A small model that answers yes/no questions on an image's attributes, trained from scratch: 7.37M parameters.
Rows from block 2 of the image encoder, named by matrix and row number. Rows with one number belong to one neuron. Each number is 500 + 40 x the weight over the matrix's rms, rounded and kept within 0 to 999. All counts start at 0. Numbers have three digits each.
# fc1: MLP up (encoder.blocks.2.mlp.fc1.weight, 1024x256), inputs 128-255
# fc2: MLP down (encoder.blocks.2.mlp.fc2.weight, 256x1024, transposed), outputs 128-255
fc1.74:510507488503505497476520513485502490490496480507518490516497505508496491505489498505492489500505494508515500511488497490487520494503508510495513502498494502491518509500511503494508491494512496500502505505496502486484491507492489527494500487513503493504490489519504502496499499500487486526509490495498507517499489503502490501486480490502504487512502493492510518524495517489481504498504
fc2.74:465529516500510494519512470504497524516503504520484494491496480522519509507507509501499486505482477522512499502484499499521490494487505479473531489499518485520507478494501474504504500505490495488503507478511501511513494498496512517517508512505494496507536508499496463494497517498508504492496509492504498525502485507500485501491504501493486504505481492483475501512486496484497502503491
fc1.75:518509509482480496489494505497486499501525490496522507479508504479518508502510501495485495512515510499507489495510503475506496519498522489506505496514506499507495499493486517494490483474477491502485514502517501508529490494505485517483504488521498517492508505498512490513504473493493488508511497479496487517507528539504488495505490524488511516495494511495471490516495477519487495501492
fc2.75:483518478503530492508517498538511503525472505478507484528512484495492522523511460511497480511518484497486508494503490518532497494506465513522478497516502505515490537536494511532488511489490504472509487493487478509495526477491495491508495515490496509511523514501507490477464514471501497475511499498494479506486472496494473487502516504503502512483488486525500506490495516463479493503504
fc1.76:524472505479427540524422528511516490486445507508602454510502471512487461498566518529518511522528451487468548462478443550496417477503624539529528438520493529407510490545458500422512523505547542504510388537546518495546657509579483470521428536525545463463527492489547462564449578479566543522502518570478460527528539475505502456538476502537505460474477503521507423543584485447450440551499
fc2.76:497526533538500492518525494423499536466530516510560467563599548558525476468586521497405507503481465554526428513560566535566494535556504569374535592369487522515543515540513492535479528515429428511459511477564502553506440514445506449432497493477463497508452490531497540444544519425477510543495471431485491466472524466478599453482485506543472464510491530528479523518446448525404481539560
fc1.77:523506504495507495504518469492511476497517490507491501520506493504501502490502502490486498497508497502498502506498501506494514510505499510496507507513508493497503500494503507508515499494498498500504495517485492510492491499487494500505497491489504483499503502489507485487514475510495497498498496495508511487496516489506498497510493479511498501509496496489483497494494489510506508512499
fc2.77:481514508485488501518514512490500509485468536500495511506504502487529502515520486491522511495521519482519502461500496503497480492509511506483497488514499503494498536508499497502491487513494513502441517518495500515492509474498497506496489499486486494492495503478504502493484506497496507478522508497489487529493518515526505498482498507505500501497499504494494515478500482500490494518485
fc1.78:360500581444427527441532484557486499440446605628473498441572502484414396453504604410499545437511498567434438506438485563461389505268553350516498467555596533502457499392471397456527495641510445614476472574486538531454542495617416563460535509572489552559555494516551439505500429367429499436401510468447551620468544522520496548584596543644548488495344474472552463631493525419433520552587
fc2.78:489575512422499495521468619675554445581531508447543471447424599527386560589546578469549520489437516553588468627521504444520641454600469561557401373405573433550464439492543486447373401660522501493575574515433542479637484491589378515536620473469525466547357536544496594601578426515475369553511455479500440536457663479454401489565532491533498509538508479419465458542463623445671469481482
fc1.79:511498496538471482486508487532482556516555500475469511435496474498549470462584562475526537511410476470452479497519458504539538489535493487546518525523519503469508524516460500519542521505515497466488490503486437500523503486556479505481492447518509511528461576442490468539509488541501502553496525469451511535495508491458512535459539533523518504488474555480478508547491533449447517518516
fc2.79:548510501493491515519471496493517449494463453519534557528506541512466485549490501496447482470552532465521479508487524492510474553503506528486483484479463468479465493497504481505463473461513486542450486495486531496446481538421507496548529477497461520494497466479484486468501495489463484498486495491511517485506560471486540467530466509458469483505531437483503474467485475509512471476522
fc1.80:506523504501485494507514509514487480492500504493499486512511495517498505499504501481499503494512509501508490511500495493483507510498501509504488502494506516500488511511498494493504492506471493497497512515489505516498501502485496472475482516508503487514498495498522501507503489498503497506482506505490498483486513497494495496534504507515503511496499503476509496505485493513488504527489
fc2.80:502517530510512505502497483490524511492483495531518503511513492505503473489489490511503497519507508501530507475469494504501499475511491491520467496522509508485507536505502514529516510512475502492485506487499475493481498503501504484514514512504501516497495516508510466492503502533492516501523487504499501518488485485504481515489512525513499504497490509502498497491525479506481516512480
fc1.81:507494513501503497486498490512502509509501516502505498510502503504498490503501506503493497510491504494512501492487507512503509497500501494487491501490513502502512500487506490503509497491498503500504494489496495500500499498505512518494506500514502501502506508496510491501489491488503495496485498499508513506493515496490506500501495496504502496509499502495489482500500501498502496503500
fc2.81:492495502488494504501494491486523476483500498480492519512511472500511525502482496493496499506488496493499497496507503481492499482514504505506481519528526500502499516510515492513510476506511497514505507508513494487493508490497477489504503471501489491502506506493497509504480516510498500521491490466484503474502494505508488497497487507514479494516493510506502511500488494478480512492505
fc1.82:474469518465508463495474491519521490486449515499490498518490439454476467451514537519469541462513517507539502506510514530495473491494526458517476499469508484528493547547511489476458504472493487491486496466493503530490477536518494572458477499500526522522527530515493532530503496513506478416524525512508504518516535481525481531530450470452517538464525482490483484512517485478527483529433
fc2.82:543526541535515497527508474511531540514514512511520517514494520517511507556515458478498451520518504506479509473451498478487492537492511500448529544556502485495536498434511520492530523519473480478503533538498487482528550470527503419500499459484458493465487474517481462506504463496497518521462550484515471478485439546527520561544494502539463501494491478513508520506481535491502508485558
fc1.83:494502500511506493501507489513504513492505502501502506499501501496496506510492490504502494479495484503505509490501501507494503498507499508510501504493513499500507516495497504490493495509507505501502489486503486504490508503501484499509503498508510506501506488492488499510509509506508487490492509492497507487487505491510494496499503496504493487490491498507508500505502508505512493503489
fc2.83:500492500511486511489506488491501478493498515494503496497514506523509519507508500492483478520519515478513510488498503516506490472499481493512491482506507483502498501528485484484511498509512500500495499501489485507505507498492505510480502491483495499508521501505511486494496483495488505497502484497503480514487509494503504504493498507523525503512501496505497528499500508478480502504495
fc1.84:555557419630454533502453431444537537471452510492483420478572431516514503478477539496498478512537554463541550514525455538518475543500526422441488504537501494572530520465479528468523466566566464516560511451454517527468425437511397516506585554467490490548528411396431516462573539531507562468434440408478443474483544580522419490507554576521479510568430529516496424494578555532528461474502
fc2.84:521432539487463610458553501476382458390518498472558574507558569503497579483530479461546474461541462505491543612431620540481458499507558494455550423530503497512498497485447402480453500483469414465532487514432468516544369604522507548580496525402503475503490498546614571492558540428495445544487514423542534508550459450486468448483483540482468511468390520462492503506523456503529372533567
fc1.85:509483488529491523481492479483509503528501481481499474514510479490519534505522514488513512524479505481503477538505470494496490512503499517521513495534497516507496499460458453487478482523490464490501498510524516479525511485464483544491481527534485507478499508473492496530472480497499505484508481493493508462469502494520496471499507495504505494532479489482491502506489502509534503485526
fc2.85:526493513475468508497523489504480514493510473469518518482526499494494486493510444513495484481504457493488478484488505482493518489512510471485512512505503481484512531514497504534477487505514504495479494504495463485471510485503488490493510509503501507503495496509480476473531530481503524471484520477497449531523494504486493511503503508512510504479522512526506514488489503479456527507498
fc1.86:508495486488514471511494508488531495509478512496497523516510513482505504511505480507483468509496500513527489514497527484497501511505510474472500504485494486532519499487489517522510469473477499513480523479535483493489535490490455487498494510490507508489515490484501479496468501480484505518491488488504493537538510456488471534525509524478511450498503523509518509524516497509522502469517
fc2.86:485486492519466520520509509515496518484508510471454490491493477506495500483502470500492489491537492497517481465485497501501515508508503508484508482493518503484509517491491478481489511515494494517517506539486495526516463515518486494485536505514488506507503506525473487469502464493528526490481505473500513511468485537523486508496486533525520501481510487463506531487482510477480487505486
fc1.87:482496507487489498506483497501493511485506500497493491504480494483492499493516459500497463487487492499502528511529494513506514486504493512509477516509477494462496501499496518515504480517463501503507518516499523498487483474522485514505512529499490467491510497518498500532523488491511508484527496493496515489478495507497484507488491513480486496506507509483486517484493479497501499492505
fc2.87:480490485492483507490502496502486498502475497500498520515527494498524481520515503474524536502509480518512497490490477510489485523486494497496497513524517495525503508500505484510494507501527503498479517492504497495510493532487496484509485500502498508512510481495508474488476483497504504510514486492505486494526510487508486487492502466509508471500477484517498503509492512496499505510506
fc1.88:511487471463497504493438532463480484430541519477451472531496492496482498545550480498541536498484506540469517494515492547469497488496473465455502541522475462508515464496509567559550473483542421437466518477573560531497539463500547565483441548535425473487471618551504455501512508578451505547466499515533475480585484500508552545490482533416462547562508521571519530557455536525484485512420
fc2.88:549484492518519448465468514520496504539520507501544557498486508505518516500515463484492483471515500476480493462523545498492489518497550473499552456594502509569488549479477473395481525456477532536415520551493519432555527417529496434529492515435504575507505472482514543516501469518519553500552503502502464518521483554471510548512499482511570534488514507483499523454585541495525491510535
fc1.89:548375551579416600595418525566558514430458347572423594570495444576375423594561490400459557377579654571495418393507508510627502517465435511495398483435499415475572623532501535450521503367451420546500359413507500422512459447432602456514546393620489436584397503515365457490548512641448499405463580396451533518443472600581468519308446534633489561632512428466546431552582515431471500641507
fc2.89:557452393463429535480601525482527469508503450405498471484487361444537578440539483355481545486495407486472598374474464513504521520461491532475452491454534420543462514503510483440415427376489507450575388471441525505680524451482434491505583551389602497549574516414436528502452440508461520503561484410432484460555440522454497545479555567458486454425547432504404505561490505507523574404558
fc1.90:494460493406659533543472611542424496498572523391342608524464678521419722575443389516609468540498570535494388477538425489489568568498548507547596406432574474562498556453416467579415591488402470535341591564533467529410567613455518418465468383465417558533479490537528590597472421570557483608420439439533664558329544492654438600435421488547646542518442511580583375603502495417431546461419
fc2.90:510472503505561508530552467464436551516435513455510538522363596484496448513655540366519514630596504481428409486553498480464461402509421552555380393530455472501373456532519452369566395476485540493505461478460664331385417483645449465413478554382539468612549538502515450606548409571426553544547425401622479439466506550508393508571478431420342443579393570535483476415434583600483569507363
fc1.91:506511485516495518501513503451526500452470472474521460537472539485514464486502507520534515535531572477436468495471454483458472517462488452530522497503503487437545521552498498506512458492497508469465463502467496531438449488544454524472516493465506521471533520538509593531502515507495563464444520465482516540511525515439502528498471480532510476515478545505492514493523458498558555506558
fc2.91:506508537492510536489502499538500509543468551547537551485551502508521513521445493514531473427478489534544514511499505505502554542562560514463501495455478555492542559506475520455463537513532468517508503436468507497510533488438501453485541481496497517528470542449475532513432515472540484531505493519518543512469489474565506422511520502468477463517555517496534504459531516484478496490524
fc1.92:509490505481503494504481491484516505499499494491474496517508495504500511514496477503508496498504481499481503497480500522496493488505500487480501487503508502490528485510529483524516504510501499496485488505482507494484522482498488496499496482483505505498508499488504487484493492488509509507489486489505514517488501495497496504499507520519515492513500506484499518500500524495516462496504
fc2.92:497520506497503502489530508512481504482503530484531506492486492476511523516503475497486481508511489512503493517509498486503479489512525485507497502516495483490503528497514481506514506490488490509516517495523493510516472516503489512507509492510476500510514499498512494512502482479507500490483499501512511500499485476501491500478521475508487481515500489500529503478506478489493514508507
fc1.93:517524474489500499496500504498529540554493512467511508512520507491473483501514543501525524523500529500503449490542514518506524452503521522496534480503536508489529502473538503466476494540502534523521519491491515528505527517484536508496532496518525497513502536510509481495494495514497504535499498501493476508549539517518487529526501516484490447473497507507492469512507486478528490480496
fc2.93:474508498490485497519458480491478476485527519519500497483512512532490512490491502533496493497522472531495520524512456480532458521519489510511484513485497510503481511509485490500521514483487482497518522550521482495484544507504476516501474511492460504468506464525494535501513489477501475469513478502517522506474455506465485484501515510525504493524519494491476523487498533483527485505500
fc1.94:493442565421389546446631452522488499562595567550503603500436630491323574457474454575618444443475526588611472434437390435464357574492422451590400566449444468366425559664560546523457600415428549456544385548455573473450534494430541486385508407430398461465560452380491473358385539603527428578422363481518447528489364471497526539484441476486476612377390508629537591537443562505488665565539
fc2.94:558619521466521482458450597599526545664491395620355379526480518471471429367559614472549550406554520544519401556478572541488439473572498477512371464506349515516608444609516567531622549559590456521541479467434412527466505419490432491590491544485571432432520471440505568571500530433423555513515603516450404502670530513536518456482576434424460512524630486725365426588449496517466476489565
fc1.95:393465475635607541341647614514519550491587635565479505472565608469460440508570448400463413586553492419480551558373520573385521609493464436462531522467407454622495530512454380533446480515415481579414351612486426543539507530413490541510539526434532514498536554390550545373523421474424454556514443502506507546523588519501448517478395523366587468469528575506466578586558622536503444428439
fc2.95:484478425536538606616513573325489419543481625501411536662398347490450584433530613605695688425454551514462617520588456546461467396375546453550560480488505648489436525465502411460503573410472428576616397515423431524441453418532626594446579408381430484636603483533523515383484443546375437425558626523533397598450432495598436657371567371574490577494461457492444495505429432608393426580535
fc1.96:464512531513511514503536516543512500489463498499477495511499511489476538495494465494487513487500469530497515515475519490500539503505501504487496468499526510524496470509475513506512505477474489488510489482483487537493494510505513524478491508472518503505490503490492456526555507493527466519508533496512485489501505485538485491496508528533519494502484491493503535533537500489491488494497
fc2.96:515498477507523470519490479490510526493526459514483476495494496490530498505511509525533499530515506501502483481476483528506474473492519508489462490504506512489536551490494519518489504526524507511495501529501503478525511473484488489519531478525502542498527462495529488488498533496510512469496506516489513540492486457502525506458482486482493471521499503476501495496468513496528513448525
fc1.97:495466471502459467454475518487509515509491465500494484489492486511552514507512448488462515540508505475520509477527508503482490469480484504486507484541543447477493464464481521488548514495478482502506532520444526490489497492503514562498527507512494510489542480465507489509501514511504508502515503477488503479490530541486496468521540487495454518490498481504491479515479507461486496541514
fc2.97:510497498482502513496499480492531491519495511539498507525499484519509468478483489513522515465495510517492509491504535490544490519495505515474481539498480525551497521520528497518480473464496493497464462512522489484483520550508483496492477477491481512491486502498522503484489495516524496471489526521535518458532459474536496506500489495468542514509483536495537520486506467501482517504538
fc1.98:502507494519509488510507479491488509511500508493498506515497519496517505499496505511505489500490499495505499512490516510509513488504488477509496504498492488499483509522512492496511500488502491500494491500501500492506519492486501490489486511513501496502481502498520478496504512523500509504473503502495489515499503500502521479488494498500491467488494492497507505506511516488486494489480
fc2.98:505497506491482516513512490516517465510491489504509469494524497502515470495511476502511508501519515500501506496492489504522486491496511522498495501520507494520540502496511521499484456530510487483507518494501512510499461493505506524478503505479472497504498483498479496520507514487486486492519508507515489508498483486484473504509484519513511500503517516476501526465479502494481503500511
fc1.99:541533491457483483461538523513513513508485471482484515493497523475457509471541467498471509479534492509474529510527484530501483521500501457498501525540510502519474480468491490469478488510529538460506484493446501506560468465460495525485474489489501540483533546507523504542504556527484473523451514489511464495457491547526517498498547503513500512479496512497492538495481484504487495501515
fc2.99:451525510493535533501475484518469503503472529519513491526534499514488500498488473482497502502510470468546529528502458510492505484500509524492499502506558481475500476574537504490480491533500480517508488464511495478444482480515459510508521524498532465501457494470522511490491483485510499487489484515467542509505478463515467468480477462502485520504538505520473489515512511515499531503527
fc1.100:497515409498505544545414387521495517407505562569503451526567482524528341465528450561365423494437548593484536567549503530612497483589370484548567569464453449572543550441515470538412522660581425550520482557479535497428493428519608549398515467590511574494518529502474527507462550549489467557492530584482385545424524497473453535564555543525502497577479577611494566493519517461481391468491
fc2.100:487529475413430389451537476532478398617531497518550421598448456463467528502523366463514536506491496505487470379437530515545591500543493615363454461533534565456567532511494571524479476449541579625542446436581489476527524569489516595444541589543512502525446419552493387527530508376477603556502557380536554489600520474491501559492506464523508481549547526586557468430514474552490559525466
fc1.101:492513497502499496501513510508497497490492477495493489486481495507512510510489496508507506507499499505519506495504496491509504508498520519505489499496494503507492510489498506491499495501482491484489498495512513504509492491502493506523516498510487506506492501502497499506509512510513491492529513498506489512488504501478507488485513505488481490507490497507505490506488510495517508498498
fc2.101:499473503493506500514508502489518524497508510520507476528516489486483491502525507507473494498502499513501497511487508497481505493514495483494493511503501480498492508532501483505487505473502508519510497495503505489497489509495483502491494507501506515482516505512483492496465475485495506508493488477485519510496499484510497518514479494505509501486494497475506503484506494482485497522511
fc1.102:494493505496502516497502495499497502487499502495495508507497482510502505499490495502497511502501498503517491503492507498502510478496497495500503491492492505511508500500499489487501495503510500509496507506505485505509506503515497503501504503505504501508508500504513506506488504499497485507490510483513516504510498498497478499521489505504504511511487481509505516510515492508490497487508
fc2.102:504536489503492478490522495484486506503496506510501494497512474486493514511517501514476484514514496514508508488517476505495482505483500486499485510518541483475525529496475503508498477493519483503501503486486502473496493500500482492483506480515502503506505509494471487478489496501520498477507494509510477507492494493495501495509492500510487482509501486500517510496492495478492479500503
fc1.103:498494507495484489503509507489499506506519503506502491490520504515495505497500509510500496509496492498504513484498495480514492485506502495491491499513492504504505474500522511511496504501497519512499496512488491513503506489506494504502510506496519507493502503488515496508490507505509503490505497509500507492495518497504501469478511491506495491508496508507501504490503503486488510511522
fc2.103:496504514508482499509491462486487494497496506506517511510499516528517485493521483532509483515490485513505480496485529513484491493503507506526493498502532488492505508493475504508511481495521510497496522509519490502495528506489487500503500488516471479504488498496524502500502502494490498523491485494487480518487498491510498513489486515503492525509501505491491506493499508504494522501483
fc1.104:505481463515560447505548503545420402469436488541559405479418494534487538485485536446457529447482506512476529547501521466512523522525486455528488482482466467500514460426535593495400465576496493500544556551390451489589499498468388634530529457491479583471508518499542559515398493422552469499494533552510520535447350523506336600448501521482508430571498466437538481551465549384602513505445
fc2.104:593501520408433500512428585496408498448503505450475490500532613372626475447508567467539591546478502550612426450541424330544538576430494480423548513526505529440550524573527499428571490462495458540563493430516622391628518526403579507555422469537547538670438560434487534559588492486598480578487486546378493510558434484529502459483498415510466488428477453521466525468398655500517480537469
fc1.105:482402487589550692474496550528547429475353578521610529465510557546539453512501427353518545465492421553534541645511529522482517481473485577490592430502384516315447496439416560412538570423534562457449503568447473467631557558439446637561428596521519540537546507503547464467521468569382596539509532563555620519467556545633431464538469474489502294483523490545551501598624497444460437420540
fc2.105:511496495497562499486452535409429531576431503364581447438583547559426520504498515517464485586509537545401448584544519444410467563563580451390548514415443595516521481578450403556512562416395554465404419465451517677414464465575532505497525459373487441437426489419374576492493591360517433484454538510646531563465569398487523473363453466517596548647432557655496499593404459490546473575579
fc1.106:483472520484481434456451511578499531486460449494484547519470446511578489491528533498499497513592514480545511495550515502477448485514564434450488462481473511478507433440547567534465508471451531485486479471467458496486520485533495543428512486545513553538550492538498532452476414491446470511453519471519560525476434514532413508485427582493448535493503502533510541547451516447522564539434
fc2.106:622564532599515453456482501536469448500516482526572565516430458452466483474528520478423514496520508506531488495421474569516454518593429488488543503485570513574450514486507482561435497502469487436475453506420534473491594494443463515536553451479522468496424519483530531514518514535497518478460508454489523486482502520555527618512481478557548484478476506461550462525536531396553551469504
fc1.107:677639457583405473615469457572443516557530515538471488438530458579574444332551558423576566470540476608552425497602605595422524491497499523520553510588410434482547594603559522400599506514487516412636446476451436429398487490437428426423564431422521442586408522593475555405511444533520351535515421512605464530472579344498550466551415461468673455402460574514654502584403540543489489501621
fc2.107:497522422509464418390615457539460565522612381434580174489572623510590497660520427671563562627655492515384234350315330336516420493607508557478447536486620550336306504646386479629498511548396522373453359493488619414623472511599544324454520567546603459488552471560476502455503344562543486460544534442505518594504513588570392620695681544560513590298409389520376470466511540507709582484469
fc1.108:507526491504507507479472500531513487482485504503510503497492538473470475498501481482478518492498481497502494497522498492493487465505501476505483503529510525468500500455481520517466493489465483497513515507496511480484521484491482496496483486505495514469496494505519486502512504484504507513478468497498514496514487481489472518471469498514493488490476514486509503485493469503521496477491
fc2.108:517480488513490470498503487462473486478502502499498488513503503513502465475517507499492452513511502510492489475498510505525488520505527499507468492504506490508510503516517500504494480533531484488473514503492470532518478532493497482484519539527520483505516492487505489499505459483500484479532501461492518490479506499512506496503483522526502487455493486515495496504457495499473502492467
fc1.109:486500500505482492490498502506489494491496505511500494506515495523497523495499509511507495477507497493502489505501492507495493497498510508484492508489514500498501499506500517502509511501503501485495501489504496505502491484504496503481506528494504509500500501516486499502502511504504491510500491484492508502500493501506498513502486503504499511499503498495508490491507495485502501507501
fc2.109:518500487494515497481530494498504484481492516508469507506507486515518469517484489522470483511494488495496505489518494504490516472517490489499498509518519502504497523509507489508486501504499495482512505481491494492494495497507501498503510477511487499492505521505494489506501506519519496476490500524497513506490479494501500502489507497496488486502503479474480507503496479484506495508465
fc1.110:516506496516518509505513510515521486508543485481455497469533452482484459521459488520521434512534512474480503510514472490529569517534522495532505520527479507500500519491505501517525506471468448469536505459578494543490534513481489495512428520499516512519500527471487483531497508489486480501497470519494507522489500534492506508490544512492537470522496524518509550505554503504554502517519
fc2.110:457470505487493491498472465516478532464496487483545453526492498512510529488542492480479483533520476526511489519464490500475497491518518503448483476452504483563478514477486495511474478512517509553493500500464516430470472495504501502467491483541521514514490504520483481547478506526492489501513521500496489446504491524515450474532478524467488505499528484469484481466495508514455473477465
fc1.111:568528484537440612568573457433365511539575463419578536557566363477434581503474544580544576551505450575565504534527429507455461444475462492445503486449428494494497551564459371499435512533505533326562465442420504650575497540612468511477513448516534504556468408433385593405371467359548544417590588507432521532525507546405538532520515528552549485424476528573569533596387501496654398524515
fc2.111:509551495425528491393530571528533570454473411568484441478476440349502453647473549428491447464394553481443551550501487573588479481366537561465496606477563589346461487487491572488633654549378521522424643484591526602581551588537445530472500580428533523598440564475509501513426493552455430477486614474560463571476523504589490518428467420478558411544479530469505482403421484521411489387456
fc1.112:488485504497521506491513495504503479506490503501514486499480506500496491505502498492505493496503503518491500510516508524496502513504497490493494498486487485503504500508476523497492494492500483490494498498479493500512499521487498495489492476503495513491511491510520491504501488488489508501483495494516516491496510498483500501498525500499500502510510522509506495500466491499497487502489
fc2.112:495517493515475480518501499490514492512508508499488485494499475505525492524507493495478493500497499469519522463510510505524486503482471483498511506492505527484512501504505496495485494505525495477489520499511476490501522476531503488492503505510513496502513506501484492485500514490518523525516513512494489518489494510515489483495464486478479499501512480493527506499524499498474523495507
fc1.113:497501486496504504484471496484503491499506499498509500508506508503497496499512500505483500509487501499489496485502496499490512501499515496513490505512506501498483493494502497494495496494511492501494482489492483507495489500492505490494508493507510494480492504497497489513521500502498497492497486478494503466499499491508499497498497489498489503509493507500491496496509503502499508502498
fc2.113:505505501504477495504514478510509506508483526491488491515514468490510498502507485484507518491521480518509503489511497512515487495503483511488497503501475490521521516517501499500498484493515492491479494503498488500500509486513501496495484487476487485510523502500514498482482515498506485521501481503503500537496493498502501506496483522526497488497505501502514518506481515482489489487498
fc1.114:483517498491491513492506498487512484500493498479504500497499499499503501500499497495506478486485508503501505489480498499514498494505519500502506505490512492495506501491507495490485494496499503510496518493489505503510491502517486478506505508492491480487506500510499503507504494487503499513506483494501493509484498504508481511493500479510502495496508504510501508492492494512495495496502
fc2.114:506525491493499497476492491495495501521505509536478493530509500510511512523502493523495498507518480505507468469493521491511510497499484507495507514506506472493508508511490483508493473522510496486502496507516502495501495491477465504482505497489507503501489507523501470506485505505517528509515512511511492487494508506492510493494518522485486470502498493490496511486493517480493482511511
fc1.115:546478487502460522507524512470507506498502473474510489537542481504510481522510447482490533479476509508493509501475490527516496519471501509502514534532513483507497478491473476498482510511486514488531486515479492511497467498495468496501518521521469493516497494534503481492478480500487517502490497472502517543534491473491486537492525470488503485532504516471481499458531498494536489495493
fc2.115:513500487476470478478514497511500491491513515524523502476447454484501539499505503487488493493526491505549508516497511496549498486515523523495492479522505504489466511490497486493509463483478488481481519508530493502511521472490525460486508484483510494518536483501500487491499506507490522468504497510539499481501537473518515501506496507514514494510474490476495520490512484497483522497495
fc1.116:496477403547464469487409483519548539464485585522547404512376543514349528502502464564486489455514530531526609542577475298487422405482485305334486482420544533470462466523494580556363430471425513537509521559377557490334546558432481597544361622424488443509413517507409412519471567516584534448443562533504475501418462381540446548509426558549520556530454470508401463499520509565494493494509
fc2.116:519525471562483388410569497428517407633472395447541474368595511461467493425483540587540483489379409522454549564472561615540503469582517627614487533500542433601515376463555399515582447543515418472535495422502537530575539467515517436407548523583545594555435533436483527425512511512382619566535474498383495505497530627566605403410437452463571482402506508485524486515540517361538393430463
fc1.117:513459467505490489482540497529458484502497487545513504513488475535499519460519510469511523494464494525498508494543493502532507498554500498484491519514475454465510476474462550465500528499471510511554503471466488490529481460514487457515539506535490547514494477471488488450451471527543502479523492532490472481484484498535509482500484481498486507479458499546488510469494456497478513493500
fc2.117:491495487468502495461492450510532473450475557508501534507527543487480541471440504484513544558552552472511498469506502509489507469482513501492507493472535547511473500488526505500445521549547512483498515518512491525503486504506519516485436531498513483450523476503457459556551494522511485510534469495528540474503539503521512465492470553563563477571511525505518491489507471522488514493533
fc1.118:578453504433487565479480511492479497563548463507515395466513501414555406523409488435514459484545429536550552470577535456510452519460562554489442528499482488515410427475482462508523453626484492410518505506533569412522461501417571457544556477575425482476580476583427458518444535443514520470509561472523515476547562438476542415548450560537518459450551360544525511416434536470447518561447
fc2.118:449417447520563456568541586566471433457466549453481587513451563516475574471537550337446497522451516504513546487553449511550514522561445457437562500494509557542592551484455585522411521502601458515507506481441565499483501507496525438491478491470551539540476459422488518563552582519428530496501563550546557387489420546527555613466563478461487468553503578462490493549515474495492521473471
fc1.119:418537602514451533555491477594434528431398441578520469441606444508495520518458547424536515493527465499431447482494345564540447385429518532517581421445501631624584536532534510464403529568425485573348637616547500560444552455385603472539532511559266498479464568517444472579518587553444454450505410529565538474498469491546420527514447493507438445487481479378509587432537535585434472641560
fc2.119:491513406494504449384506449396514437578513515547345372534389455466536428450408459596675460519571432536405602530522539443537601494540516574519539477481499517464483463536573441582591563486501507469529412533520513404502491486498545495497511527490469478571615564450407650447486648473470379417391433566514435471498503526506505526490381610492539553425354577422488476413633517574527567393510
fc1.120:495505492503490504508499501483510500517499499501502488499490514501514500493498495497500492507487501502508510501506504518507508484483500491509488492505502496507497501486498500502486488504518513499499475480518518503497505515529500519499497510495509502502513495500488506502494505497497494502494498503505499497482487492492475496501510499496498513507496495505502510512513505500500504502499
fc2.120:513521506516506511496500485515499501493504502500478504518519476507506497507508480522495504490533514490506510477486488479505501500522507503511487527493518495482505538532504503501502489509503478483506524512509498488498497487488491481502521502503483491510498507506521492489508499484536520493502507515501496491501504506496502524527487501492490494498495496473512509479486493472471515486502
fc1.121:503490492516482506482492495511502503506525506492499504496508497503496499493506499511479491515491497486494509499505509489513504504494494512494507492512500494509507504486490505499503490498494509494496502502506515505522504496493488477501515498500498518499501497503497495505517506486508499499493493496490499491481487490512493495490509504490491498501513503504486487493493487492501485504499
fc2.121:501508487490498487511499492489496505496469510513494491500500512495500496518503497494509505511519517500510504491492495514489483490483500506498485513496521505518517520510500499484505501490519507461516487509489489495505502471492499520500527507504488506506517517506499493531491473494508509503502498498501495506509492498498503498506513515521492476499490479510517533484481491486498523490497
fc1.122:471520475541506525485459544488533517517504456486478510497516475441566504492517507474488504485472501446475495450543565479510482473538475465489535491476490482466540487525476501479501442484543484446541593486472509515542532510475472478462520481444477494496502510505499531532491515428499510487460539523484504518488463489509473531508532526511456480454490492512439506500534546464433512488540
fc2.122:475538497513479484487479477509500502484562509535545500500482489555495513522485492551501501482490512549486521503474451450545492538550465503500490559522508452496454526484510425537490485468505507483466516454524525434478519506527540474493498513478498519508545463530519456523491533533516497477500509471552501517475527507465511557510508469520458513531451417492489497475513481467530472531448
fc1.123:474508500480499485492487517495453513480500511490526528505464487512487497480494522537505478496499485535516495492518483503530497513532503503490489497494492496485496501489503472506501480483510487509484489478507509482513506530500465525499516524495487509499512489482519489487493496530473497491471471494478502487485553521512493496518484503485502515501510495522506492500515467519490504507502
fc2.123:540499497505517487497499490503504494499503471503501507508525486497531483518516502484485504493484489462501506508508509533490497502493493485531495494516500520491508520502489545501488519493515512484526501501491507526499510479471482522505505474481465481511470513515530515522505491506506489521535509507509486496500454475516477477505521498516494466527516530497540503499504493497468533488509
fc1.124:631489497532553452530412590449428531542511436560542489595460554438483496561533398432520563581544449463442485414607426562472595442473476602515455493509536403478416516581488433530598581518462566375568508443440481625511438472332538473457452544584463491507504490553480371497571523544314540561550576509510467529511543481457441528489500495583552524466491620549441666546462552484487555498471
fc2.124:544521562458351652525565477589501545494586573529459407569430505534495542534444670470476418354473414405495506600479451385460537404533529527632427543509567556498516404464593582438591432403507688522447383453534475483367531634556406457386554479536501357445480542543470529596572514465448490533363488530556355497576425548520627555410443427576444496427468542471556459470423621351588438408509
fc1.125:486501496514499509489509496500497503505507500492496488508506490510495511514496505496503495500498496509502491491499503499510495496504503494509498493504508503494502486489501496491511506499498482503493505498493507509483500495498498499491496492502493497499501506507491503494505495493503496508508494496496504494499491498509501496503491499508496504492499507490488494491502500506499500500504
fc2.125:484506510499485487522509500501498504486494514496495527510503485488514496513516501498499511513502510493508505496502506498514494501516506503499505496505505500510513508506508531511488485498495492487505505512498484501510502476497500497502510504497489484494495502516507490503477504508504498481498518497499495513486510495493486503483512524513490494517494505499487509492498508512478488515498